Rows from block 5 of a small multi-label audio tagger, named by matrix and row number. Rows with one number belong to one neuron. Each number is 128 + 24 x the weight over its row's rms, rounded and kept within 0 to 255. All counts start at 0. Numbers have three digits each.
After each neuron's rows are labels from the 100 clips, of 14976, where the neuron reaches its highest value: "responds to" is what is common among them; "lies over" is the class under the peak. Only what is clearly more common there than usual is listed. The data: synthesized solo parts of chorales (CocoChorales).
# fc1: MLP up (model.blocks.5.mlp.fc1.weight, 576x192), inputs 0-191
# fc2: MLP down (model.blocks.5.mlp.fc2.weight, 192x576, transposed), outputs 0-191

fc1.176:129115173163120079065064122147092135144164099071116104172192086143107136147137113134135106161146139110126088118128134133108159124123153147139095132181103112105100128117144162113127121134135152121160145146112161126116113111129078125156093160131109131119132131152146145125125150098128122093160121134159131103110156140101136130105097157094134146107121111171114170100166142137138148139097161134123116112159130152124127139078120126139144126122117133112114137110147150079108115150168119082127098132094195155157145132125125109146128116126145097176172122091148117148152143135135133135
fc2.176:122155126065138140149080122120114131176161152128110124118128127104138128142127142152146127148125114140125129131138137134136160076119113130114113163141135128126108136150154112126098115152143134099088089140156105128139150096090141071123153114142139108116130115126141177076139148133165132096128140140143147109116100135101126178078129171155117103136176133094099104149142122098108113124085109116170121112122158080152152145117129133126096147099112135128129146126128124138091157085100134124134140160150106119121126129143153088134126175110041140124136123165134125166060196136112107124
responds to: note B3; double bass; instrument: clarinet
lies over: B3

fc1.530:129127131116087117142139111172070130118134130136143110150107124125137151108119064123176104140095130126168140137154103104086113160167131124137150097132075145121141137086106113126139136137083087143116138100139099125154113145101126116163148155122123119097131146131136097096086113117134173097128138122082115197106104139108122128163105130114154111141115117139141174158133146114178091131170124124140153099082147130132129122088172125117099139103171132100142134121098122109102159134121139167133094138135153108132143110123184109142133144145162167141123147113121188154131123131145122078
fc2.530:112114101095127096120100148103129111080108145143146124111147137159105083127146112116123150130158149095141167131133148141104113133124150148138102159095125132133168133144099165142119131188145159119133134123127169172135123131057113110130129136139147186103177114120122174147144139132129109160119104118128131136161126114157083137127134127113133126107129126124123107154173108151134146102104108183117152171128146124105138129172117151101120141126114125179098142155144176110193116138114121115134123109165123179068130127142106114102107130101125168096160096142123065164126102130135140135
responds to: note A#5; viola; note G#5
lies over: A#5

fc1.405:137147102117094177183161107150131183145133080109154122147127137105144141146109109175165121139151115112120128092167098125114113128151126126122118162127084121157148115133136158126137149106153114147114098129151080128131158145119131140157088165076117112110126138136126133139129135090157144115045126111115153116119113092122128141133158107119110129078102139124104175128125153121181115133103127160116128154103142159136182109161147110118114119122075135108125126130189097130086123116111094141133094116125103126166084132096131156137148111112146103131129152113141072125103121140111161140
fc2.405:147181116170141146089123127128128182137075113144113065143127134137103147199168136154103116149114140154132104129137155128143139147138096085118142083133106130124126116094140153102116123130125099135116110120124126142135203116186146133141137093127089115140092134116171131124146126086120129126155142125148088129131104098159128079134133106121128103099083132150155148148123097145140133118145137117135128120150125118118132086116168141152112134112123119126157160124095148084138123145088140142140120128136180115162135139127136130128089129164091116121129157113107158050140121129121063115
responds to: violin; note F#5; note G5
lies over: F#5

fc1.89:133127130128115160124100111114169097129138138137105163123127148133142111111162105150175040132139131085130129123161088154111181110128116125154105058122114126138134108120138098144115125142119122144129128095160156146107119126098140147153126134120125137109147128171150130119149113119152122149128111103125130132087146129081128148117119123113121138085092126139096152066139138110091125166162138137127127132134147142103122127128128122145138175119116154127172155171148087178122119107095123170121128126079146067147147126128104051112149112177122132131094155124159154104092129129116092150
fc2.89:149084091142181133156130139115180130153094133091119119124126133151145133162124122125142129116140135134130122128128124135136122130159113086181154107170089121128150120125148102113129161112140124148154144154114133129106114115093165144137151116117126191122132142143122148123108150112099137104127148097125111129108118131083135002121140196141144140159137167121138129117109127102148126077138138127131153124125100174140117118136129158145148101145165147129082121079103129104122188112132121087129145140117118134112086114094123112158126113112187126152112118159137091138134111112129120117
responds to: note A#5; note E5; note D#5; note G#5
lies over: A#5; E5

fc1.498:101156129077151124113103093101123128141113123143085134118129115138131124150135143129152139158134128127110071107096085154134123134117184150168133124141115136067157124121162113118153084141162163145126107117119126125153094167139130149139069178119121124138141092092130162105116151100127089127111135125110150089139110127124098132097143170150153089127088137127081127127144136108126131105137140092105127178105145165111085138131152115083134124152143156134091105140119163172170120154134135136151113125142150131153114108124109133148076128147153116149096069121125120156180170134137141104
fc2.498:159116071133160165157149127123153153118135123149171117145152129140143181145129126126115124130153150142142130113120117130109093125138100127099122122136103129157117135123128134142146106116140105121141111208122071132070100103125136126125173126170078156146125169144139150113128089124115108131110107141147119125100114107158157031175135132122126123189142143155161072134146076130152155134094182147127135126148138139127133094114132172108150117119129096138125103132147115136121128145102119104116127170137127128131154122144156102122112130125097152130107153168160141160091093148119141137
responds to: note B3; note F4; cello; viola
lies over: B3; F4

fc1.293:136135127088128118088090141109157101108109112154122113148126121129118135121101134106152125128150142114099128109141063094113099140119131118128129097157124109131088109113163109113080098109113124097126126117165139130181109140134128163163132094087143142104099135144137149106173093143152128125137133176138126136109111111127113134134113061140140104145123095172118159148142149106104113118097127163155144140133116123193127134086137174136139122133161137152134177132087105137187129115132091141119166124168115089138172149132153097134137119159127098194089145129156105167133124098119157118
fc2.293:128141130126116112187131152110116131201128140104067129164149145121150132121143121115107130098179122144135126119111141113102099149148151137153135127160126077129137129147151126141097128136126118155141130152129146120152144103152111157111140126118132153140118109107181143053149100157101173150128101158121162128110123095102148031144098122151179148163137141087163131061126133087105131107139113110113131122142131130159137152151128163140108136163120137167097114129104115115122134129141118142143126104062111124102122136146127103115131092096104119099104099141123100134154136116119124146
responds to: note C5; oboe; note A#4; note B4
lies over: C5

fc1.574:118143131159113134143141114136158135164126127155118152136137078071128101165106127123180120133171130097106093117113062108158151129111098132093117129117064143137126163082146167121121107131112124135163127144137142085152115152191103125128047113125146101128146093098094133135133122107092150110123104170120086132149109128150121138101151120118109087103130092117128142105076129192122165133123142105124123145127124141143115106127162117152140151151121126147121111151077149136171114155125100098144133151132115132142103138101140143106154130140114144141111158124142158143130125091154170127
fc2.574:075167120128091107124176094114151127138142113109162064111111150112106137099127116122095121144153130138131097100165139126116102130147106110134115106145150173159110131126138135121141134065141124153166104136105102101083132106175099121127114096129100104139114126116152118112124140106135115120176082092115122134121134084198158137133136125113093119188105118130148126120136145176157104165136101126131105110113095083113109140103121140140150117151148116148164112125169140119123102193132127129146117091123146135089158124085157094123123132175145118137132131130138112126174125086133138163
responds to: trumpet; flute; note F#5
lies over: F#5

fc1.215:135160162163103158141151064135137175145140151129109107122109092152121092138081128155083086120142151148138123098109126108148083121133162121133128130122098127136144128135141147131144082126076117104122134131134144123133130139145197123101113136128126140152087181135099042115123129143137133188129119123142134123113125142136117148119127143129151080115140099128117136100163160126117150124125136107137094111150150114127164111152129103088119124119150149146147137093126172155126152124132089125120093150153104127094125109086187115135135121148091087167114094130104095145131102082163123139
fc2.215:089147106168136136143135123171121117145092127145124154122146128131134132144162139146121104102117093121159128125103120132144122099166129183077094115161147100130075158103142112100135135111124094106158147077139067135132120123138119181087151132122085130128102142115110139115125125126101147160115114161122163149133124095133118062130147101123137154096136126165119130106128167129164140128160115134172096106113098071095119134131119136120154088178082144114128073149144142139113090141157185130113123162162160159112135147140125110129107097141109096128093133145150102137123136117117116115
responds to: violin; note G5; note F#5; note E5
lies over: F#5; G5

fc1.334:091106109110145174150086127089125132088125160114117140157145133163117126126128131130156128114137149114143142109107129121109126131127161114126078143120140082173119181097070128129137121173157156129145121117173138128143079164139067143165090102144127118118095128175102099115141149111139122124107143122101139117164107099086145105162092126134130097088139126126137121146127120139133073140131132132091128145173125133158147106067085137160142116107112139095133116127142122145136130188116133117123101151109109110134165145115137149119139108181136114095114186139165169140136093125116109124
fc2.334:105139093151136110106110154113145135173152197133122137130140146131108091120117113140110162111174141096140085117133124157108135074086139146130130141162135139165129116123166154132126145141175108114142156120119151122085149167134134139112155128130106148113157129112130170119119127104165125122105109153128160116138133108161144037134124136127135093179109115095177110119095146152088137109115149107194149152142128117140119126147126159117103156144144104158090121132104097120162117174130092097132133146130112120089107167158120124119126117155103097136068093147127120098126114128110109136
responds to: violin; note D#5; note G4; trombone
lies over: D#5; G4

fc1.403:138135135096120123152109123143135132129165085165112139167129160161139146132110129130067147152113154113114130065098127084118124145096140128133136115108110106108124135115120131135120149089132130112147142139139124157110118157122126131165089155117125153131138141179121095144145156163092151152134128136131124189117143120075121157160115132117131092170118101134163113115103077197136152152127126085117129136120137117101123091122149060090110132100128096114132156149144153063139169158120160132109084125166147105108142069161152131137144149101089140134149109137144118112131125115146149114
fc2.403:090084161113137131142118141140221144128120124085142142139151126131120174114126111141128126132152122155138160124147118142145119112143123151131115141140139126112108137104185119044137112078136126162127146124111084092134127118159139149123146128130118120120126153138184132137116108123157162145119125127132146156132110131109178039120120160087107116157072132132160141102094083088171152129095148155139129136129131164146141132089140147121099160118116107137050125134127113126127102159127136108107151137145126115086120122129115115089122120148153121153126102146154098125139120124125150130
responds to: violin; note G#5; note G5; note A5
lies over: G#5

fc1.508:144166117109176113083147101159071121199183080104138102160133173119107141073134091133101106118142142103130109130095085158141127129111116130112089115133088132139131105151140108119080081096125131130150132125115168108123139107106112127127081170132137092129120161148127159100123108120138150130121146150116156086137118127095101121110108136080141116079132087095127161148162169114189117112166134161128154136120139125114145144147110163112129190153141125135125119119155098110139094109123120128127119132139163149150127111130084129132097143142120125124146127100140127130133129118089125131
fc2.508:139141098140152114134077110123142116128146128095135147148141133170146121103183124122150135199111118136116073122140122196118127064119129094133120097113167143110106093125154171159128166138150145122119092143096084122140050127125126123125131125129125074132122129131092176097133154176092155130141131113134134120128115140129143165125130126072152111119149101187112105136154132105126131112122128102140123062132102087126126123109148123130130171166145098109091132126142144141169104100131142125124137140122119156132118103149166117138104128139091129142162118138150119133083151134128127113
responds to: note B3; note C#4; tuba; note E4
lies over: B3

fc1.143:105128132105131108109105107136092124167142150130129080132153133134107145140130133135144069130128150123143089170104108101087148168121086146131107112105105160122105130094089112123125063104127147157156146170156139141123119131114140140099097107109132119152154113097126201121072093128126139112144130135116112126172128124102140128132141136122168117158138108118145152120142158134119122135119139145134137119133120138140164215134107119131106118119108123127117160123157217150099130155118107124156114133128111114208134172099117116131161140091162127129134145100089137096109117112141130125
fc2.143:137144128129159124126137122109170107107090079169141116119134132095093144154177162156131111079127116119131114130129121092137146135098091129122100084152122121146134144119186130173133142118124135124090094101129093127127145111137122127133148122141117163119149128131121148131170165132162123133129133118144115137127140159117113038123127151161112154134119184061137150164148099123155137142119135138150095085201136087131137098131085154131144102133127121111137091170136098087146170126147110107147110141151128135122142110157139091101128119123130137118100083107170116127088109099124126125
responds to: note F#3; tuba; note B3; note E3
lies over: F#3

fc1.208:100116118120111077072091067158150129156163116127089150120123130151084133115101138117136131183140128106138082090130143133079131137097153096151109131135113120098148097149110167107129098134130086128163162135074128153145105184131104088150141153122130093107109130123138119085127152121091134097129138146147153132142119142132112131075126164107166115120136131127100153148139157127141134171123107098151144168149120182139126100118178119100088136153120136121131099102085146097153107130160149127128129121127161126136118107135109082139120137150156117165118097129135128184141119129148137140
fc2.208:118126117127143132176127143151150129128128134114144133137138147128147143143150113146166143123159131162135139135132141120138143106137134134087135173166115112128140139162161102110142130118139145114109089157148124091116156123099140133125135111126103160152123108197140164086109127129127099124118115113120172123079112151107165000129089140173127124149121141128127108151137106134147144078109138160130104109133128126130126128122120187140142127152136099128090088131119127109118116119128114113127129175155129111109129143156149126111165125126106134126095122143164125105130105148138109116
responds to: note B3; cello; note A3; clarinet
lies over: B3

fc1.294:128151133145105118102103128144106123107163147163128112098148144097137158150112110110131131136116121091097117144107100127150108128123076091118141110145122120129125117138130158128101133028140126108152131091064143106115087148163099185151121157136084120142134121142118183137115145139131124140164119109186119136126128111138135147165112130105167136113099112136092107147124207176162107081128163136090145141126117118145169158091109136127114136132112175140130118149138122152108157146185117119141143117125127116191124155132134140093126098136124116125128133117128145114134124155144112095
fc2.294:142096124119102174134089139139105113131172171159161135130133122114135178089103127167145137142091130121119150137125126158120100144109147135174121121108119124126165140154165166163088126141099186134079112137127212115094117126125144130128147133162102111093137093114050096164128139135123089107155111105143141125126143089152079108158114108128139132131172113107133132132144154099093138101157164156082162189136127161088136140182124138109099093122121131148104134151125120114107123114141129123148139107127121130160131112106151135109127125149141144132147119159120124121102129109130134110
responds to: note F3; cello; note A#3; note G3
lies over: F3

fc1.562:113126132120134158081107083123101130155135120144086091128127109114081143146168133129134111111159140123177091126125108110098154180116083118162127094190106115114125157111142123102125076081124145136145152135129162159152172104120124164125096147125148111126155105142129176122113136117122094109163125116128128157127177186144149131113131169121159106143117123154133153138145129152130133114132130127117111086147116128151121185086088057156128147136113125141130139146126152146090137154120113101155093116119123113187124165107130090130121120111131132150110159088127131104125139143154160140
fc2.562:136133129136156112138131136086101118091124105170128078124152136092152163148166143143159102118115106113140083136124164105139143151080111147142113095146136112190145144113163127171101119108148133140094090144162110132134131096120112109117138094147121141117166108093111161138162168151152120079139143087146118129130140169121119104120160158160111124118137137110151157169134068117138109129114133150145104092176169140126100114130057133141109121113123119109128154137142104100128164127141121096155131124128136127167139113159134115105111141134076157125120086104150097126070123109099104113
responds to: note F#3; tuba; note E3; note G#3
lies over: F#3

fc1.492:126117123154119106164173130160136114157170103124145118162099206161101101134152153157111108119156145133078127111178127124082107152103107146123129095114124156129125122132136174131137137137093155147129070144130151130144136135111138175168138102092107101115129120093129175112115137149105125157141153134106103124155135129145135150137129124120148144107104091092139097167129086117117113093143161103093133177117124151140128151145123071091103143143155132144147139156116163166137182136146118104123116122161149099136165152117115116114123097126098094114153116127088133118081143130133087146
fc2.492:135139131127122147139157155135159127080093135054126111150132147119109155144126136149110124122141126105125133141119133120149112137122129143094114124174153104130124168130145131113136136102151139133116130159132120120129130130182190138169142115130104150101161117205160145084067114118153137107104129087144104113099102133103125000131121139149108114113124165113102133121131144102121135138113137130110136122159109140150136133102129155134178144144159137144090104121123119086134132135133144109123141151145131099115123133128138098122131104106133111121122113130141096113131117121134120113
responds to: flute; viola
lies over: silence

fc1.323:094156129102110141123117126114101134151091169134111131141129089162094122109153143146121133126175135093145122127098091108095135181133124112182167130202103131124128121094143130098137133114142129114102162144157157168170169125077098154107116161083123128100141107128146140141113112104100144114135104138106117133090110165128142143088162167118154128138117116147174101125154121141146139111133112126119054102153122149146125138097105117185140140134181119153135125130117146146102110143135099157087068116137116116118124157115127087173096132106136125141123122095122130137173129131141132137
fc2.323:114148147111184127136136125081112135085117089142130117109134139128142136166135122145159139127122098138159141129133132089149143140122136159126115099124162133182150170127131113140108127104145148172128097137131082143129130081120134070117073090179117133119135117113131116115162156177140098118137143123133108116117134177167127127120139143103101136144128133116148136154108087133124127148121106197130101145169146146166126135117055129125100126120120133090160145166141131103110142116099116149138143180110169142170122103171138134084129132158077171112088153122123112111106137141114102140
responds to: note F#3; tuba; note G#3; note E3
lies over: F#3

fc1.26:113164138154132161085103127146134120095114142136117121158155115115164149126102127122129140133145077065110123091120125110145094200134133100101137089122146125119149130090129092153085129135094105112137063129169161155133135152148140105113156144109130141110121106127126126112091111083126121140130146141144127126127123161132131102157163139169153118106091127152189158123111119125125110108106153150100164110077101111149130156088134132138135126109131095116138144115089130165132090158134141118076139112168157103148118085113120081126117198129119131139119125173151112106113133123125093139
fc2.26:117119147140133129112184065105095134138098120155156149107132118129162155104162123100128124127122125131099133128115149132141114136124132171156115152097141114144135139118097130134152102128100113129154140151144147129151076123170128111129115136120126115103111123126083132121137135131107157159129114146097151125128151083117125186109152078137098125078113138128064141124134166168109142154126097131056132128064165091147144112135130152160154142180150128078146194136136127113090145127128108174157126152089125148113111115145121186095153099132123133133142147107110152121141096134120117132
responds to: violin; note E5; note F#5; note A#5
lies over: E5

fc1.275:162109126109062153119123130132122143127167133127105131121153131106147116143101156109128112171142181136115107123080110191121121112141172121140120115111172093107165118116109131099154157125124106122126144126117114189120086137128139128126122129128181077154167142116161148132124124092124128097124134117124143112138104100095124125106146140127134152116115134128101127119200113125151095119148127105127184139122104146092122155125110130167080145131157141134104101107101073165155108133132106128155106174164156118133135096120133149194110141128142128112079136100087104132144092129097107117
fc2.275:125097141153118168110136113168112114109174132148138116119145117128126110122123132105082137106126118123120119138112148099128120125094148147117119179104120107129127099135117090132137138153109100186112124159140149128089058127160113119140137122150125143158114152132151131153119149147128114100103141164104152097119086141136164161140147146173116147167079132135115131134124058135155121120130114110126131127127140131100126061095128096170183132128077115138139166181120103142156132089150126114129118124140098116134094131150105170154125184110168077166144102094129158141120137128134112164
responds to: note C5; note A#4; violin; note D5
lies over: C5

fc1.12:147178133116133092130105117128124125118108139118119121138109132122116128134144128152184122122151124108126107111151029132143144134136111135127163141168100141159123112179126168135076127070129128094105125090116103182130147110142101119136150132121106114117095115103114142197112114107088125122101129136078130122094124126149081143117145110151196092118124144132140148145143123152126124181145157137139126149108098121149156101116115097093119128167118132133119130166154144098127108139132104150129128154142090139155136175120113125115109156100150158131139141098166159119115166068115120115
fc2.12:082125133089113174093117137081136125134131105159156108100148173114122143123129176116114090125131143135151119129126127151122075060103131074128142125122146129125137135095157109155111116135166131131137139131103093111114165135089098192133117183127126084138137096072120117172119145123138129103167131131123097127158140144125123139160118120133123130148106116102166155156138150125128148144148139134129150145139116142137152176131132150108156125143189155127095143163100087092128179128128132121124106150127127159150152113122133119101182102087069124116142142151126102128077107133112140117
responds to: trumpet; tuba; note B3; note G5
lies over: B3; G5

fc1.478:105106096142127155184118107138072081124088153157120129126109122110103104070092133147113117094123163129113137132128145135105124130114127131132104150157193110149128126127151118187141087102111137126161126130113135138143114195114140113113133149158174134110115155083091095117140129190129112138115132108125122111100141150154104135121125103120112104129135145127164107133120169152120192108162167132137121137100122130117137112147131092095159155129105127138140116157161121145140100128105123161115099128130125095097106152093161154127091109071121100135161071127122102167137128114097130138
fc2.478:091127138144200058092151105132106120133137177112128124103144138110204140097150144165202099169144131148111165146138105149147134126121107122126153163142136129152127138119115150123111115112120123121131110124120136140145071128136143093127116135125124117124097148116119131102114108129103170130115144133120126147134137119123195136109172081114139120096136140098130097129113148109090137169075154127129093146112135102169125128097103131057093136126183124162181156124162114128117138129129097131153128152147117140146147170129128126094123142120123114131099156156130161137113126124136154134
responds to: note F4; note D#4; viola; trombone
lies over: F4

fc1.36:112145129132159164141129086121113118115197180097106068128130156129151138149134134131135122139161154132174121125109097131153102144177131149103139122207065136091128097136127138120115123090116128101206125114122188113134134121132132121132069135120118119125127116141121143120145119102156111141095107126131127128113140141163114120086111155141157172112142115135137121135153131134140114131124128116121134121123071100077132126099126124109151168134180129137120108090150109130152129129117084135210123129125123155146140148092135133142084128120138143150158132126178134120156126109137136109
fc2.36:122150107155118169102135059114110151131142115153106127141102118137131187117101139135129048137133120124103113120123113148125151120136069128135125151111102134140152114128122160196119174075099145117093128123145093108092122109105088135108126148127143131138140144072139100149160124128105142065118143136128129109116150109163122218110163127105131115119137107123159127128114128113144104130137183129167117147089131153117175171111143097129134124088154122122113128140133126134129126118126125129082120157144118157190143145142110138127144133102088137145139149168150134148125129143113139121
responds to: note C5; note G4; note G3
lies over: C5

fc1.166:112141113119139126144127158143120121117139128126112093122091113140104084164128148152143129103142145125163081142155112116131139116134158163094143072146145131138095121129131139116151164084111095166116138111141167135160139108127139128146121124104151111118144073163124119202100125117109157114109132144120092127133111125128128132096131141127132116104143145131153104167138122116153102157110118140127062153134135134143126131174102110095139153126122132137126162139144124120100116100134089113172149130151080112148153143064139092102139087104089134152116148136181108124124179092103129037
fc2.166:108112095168128152147126162089158149149111113099167117136158168101131103150142141112132102114107153105060131119076151126137075119132156123126091149117117144158148130150134115095156111134175091132144117182158124136156150124095122113137119144141106126172130174125128087138146125114115126144110159120118144130099094133129153078064108099127135134124105134158130120155112114167144113106089152147128135166115124128172132107111179172094145155134123143152103165167087140102111145099122124160151104153093128153168122122124162138096146151115100129140162149138127132113126134094131089130
responds to: note B3; note C#4; cello; note A3
lies over: B3

fc1.70:118114112149110111142107138151161097106137123162105138130159122094067133180124113110116129103128139178123070106149124176104149139129129087142115118124169120113155132156141129166107148135136075138109162137097151116106153184127155124154156117125129119146118115126101155130135146131113095150156140121104124111120102141177115101137128131150162131110122135095108115129104128116174114105150145166135145146122111129147092138153145148130063100083138147120118104138200145086128109059126129113121200107105179117112126139120107141117134096118120141094161097133120126127133136134161130160
fc2.70:125108091133091069119104120118114124146133127089096121133110093138166126137106117103120089119060135128102141117133110097106120148073119177087168139166123129131086151131103122090116111163106136109160110101141142133113109160122145078128114122103146142104099132138117148087115131138122158140167183090105143117134136141128121180107104133157146138145144180174120140161118141186127119095139128127118155145147151138151139180174108115157124107164115150133137122127117114092134137148129134154162122164120120111154124152074126114120115156136106123130123151118136183116139142123071150121
responds to: note F4; trombone; note D#4
lies over: F4

fc1.555:170147156152070142132132104117180120142183160117137136090155113135082127128111133141117063112166142172151119112108088128151092128136169101104143138120123067139148132123115138119151128098112099134133115144115141092122123119152171131116116121083134132130120157107083089131167149136118160162134160114138161161126139128153120136110135123072129117137129091133139179092140166144148109127101103156120059145146110071135141165118118133150153129084134146158130136122136129137116147130137148087157131103130120095128132107101185105118138142147107090154080127135127125142142128112152129132
fc2.555:105135081132072132149130081156131127178103106184151130138136099088108145146138130128088102129079114141153088132113156104127112112176166166126103088103098133168116158126105152125118127137121115128154118130144130157131118161123111150136158147125168117148141084092110135156133119109133115146119122137132139156173137096074108125105095104124117136100124070158106139096137164140121128143136129112156065128116117115082129176131114132143113133150119131093146124149177161137120081133186140105138122130127178112119128104121135110120127092155131094137136144137164081133157154107125137136
responds to: violin; note G5; bassoon; note D3
lies over: D3; G5

fc1.79:113137129146140148163119119112139137125121168118152119131108143149127100143093075147091126137128118149141037138136136119140141146137082127076130111095093147127107141096106165106117115145106089152165111110084151105075116141190125124128102117127153119145149110130092126121163161108132132121129140125089144095124118121050136110127160117127099132105119138098133114154117124145151160122096140158169093145141132185123130134139137073144121125089118083142126124140116125088145117176148113163147146103173125177116113140130116141148120132128118080128071140126135130165121124111134133147
fc2.79:147139108112123113120128102127100130135122118127135087120127122124123107152125159147089137132127099125093148141171125188088108138161168084190135125121181158127132154150127133117124116134152157117126134095140098146118160131118075166138136139109146097153095118121156124127124142137144108128172107105140090142121141164186060121120148125111192096132116086078096133143138148123131106190120121125133125132081129181109129125131135131114173105162127175160149102138168122127134107138134109138096120116060118124150126135132089118131123145123129116126137127091083142128164145137160120141
responds to: trumpet; note D5; note E5; note C5
lies over: D5

fc1.307:122133129129103138123129122148145132151133166157124123111141138121122143134157060135146066131103121091138085159205114151130086139094150149128112124090129156146102136131154122108141099152102084155143141096157107135172154101101132111136129111132170134145150091101096136170128097105151166147105137158138163098139124122087141118065145082123111128119097145148117118124128132144134104149144122137130141116072156119116123163150117089149141143134118132115180123094182126137130149100148139140132130157143100119133143118119135076111121105129132138108096157137149139176106162090128070124
fc2.307:099123127136144129143123139116149123135082117098130132125117139093122149140162143135167142126138167099114134151118101095167107118151120128114097125169099111121109144153162118100174073165184135129140136129150120109107140137105136121142141127166150196127136109142157120122129131128139129132122117086135150146131110145135139000150129133155132134118103130142119142103123087159141136121126138159122125162129128148150119131082150174142128146115135106171052119110107133108143138110123129112122167121112114127119134122132135086114118113074162152089134126173136120140139115123128124112
responds to: note F3; tuba; note G3; note A#3
lies over: F3

fc1.436:069084108164123161090120177129129129136159128177092145092151094118113143099105133157127137107136130122149139136186074151131153112113098149147090140128143149131126129110139131107104090142150070107120123133137118132143154136134098121146157141137080117113139144136103133135139094109123083094130151186134141127120117088118122142064146145097125144086182088117122111143126151164101125133124132103092153148129148125086161151125144077150148121135171090123162123162182141148122152158082122114109130102148122112131134132105127142154099125157131098158137121125138134108138171125130115123
fc2.436:129147165128104151145090119093144121119098107066126081118135128118098128121119127130120137131156133145147145121130124089135108135112111116080142104182104122104110126139130098119133130138174111191097144128132129106128159149147125126128167119134092144126155135124143128132161128120146128119134145108147083122149138143128125010115140172147109126167084145112121195164083102141166161130160129132125141104146140128133128125109109150133149065176123140111103125121127105143164099160132133144125137096108101099111123131117142099154127129123159098108103090125096135118143071126137120149
responds to: note F4; trombone; note F#4; note G4
lies over: F4; F#4

fc1.72:108113113107165124129119121148123125128140155116146088150118129134137130154098093135103147164148130123134148142189098092085118114148131153154161092096121123124128161073184131120136152134113135149163114107113148091159110124126129184177124174121123137092122127114130131158135127159110147126096150181091071171198111134133132145124125135146139132142143052154125121116122129147136105125195120127116156152142081111128138077152135099126102117100115149147149156153139164121129153146110118115132139111157094131125127151101102074113158117121114139146138117139138124081138116124101121123
fc2.72:108145081106117096118103135108124119096129123094127154172153159143124108116145128146149127097111130113136123181120169123107122112130180129130137132124103119119114167124117183125131123114134105080142091155108094115086142133149116183118127127151117104142127113117153095115132106109096129138079153140128132151072175121070121029074113159126154137107104130115113120098167089153124177168147147142119131128111133073116139083137130116090113122099128119137108128176166143159139123124148130144146115118153135123129153124174127106128139163106129099123139101115120123146128129164108124128
responds to: violin; note G5; note F5; note A5
lies over: G5

fc1.238:129085121142110105086148152173091217082099151139126092141120154101140116116115105134174142123117164108119143113124113108112142176084128125122091122100134148138110066131093118119155131128138114114135153127135153147119152139134143125126149086164131145141125145132169110135129153123125105141125187127142170136142123126128141157120149129103113135082124118135133121114111061135156158135087119126089081112137162134130092127143125118143149168159105111174150123140104109085125130127138151116120150080129099083143130133104114101134185108104161151094133133130137125122139163135166173128
fc2.238:157090094133127126148126109135131102132131110101138133107146148114126103139115129136132161165138121174134133089134133170125132140114131130101108123132128080140129203136134128093103079151114122135074126192131142130106077126155186151163103096136131153145108156162088139066120142135098144123122104123136120101090132122128142149194138112193138161144103141144131130130166136122118140134165174128097114163104119122137138121077171117149164117133129126129154086114118142150171134116100115114133133146131139135149115107104137147133086094164131117149140154136152132152142089109128173110
responds to: note B3
lies over: B3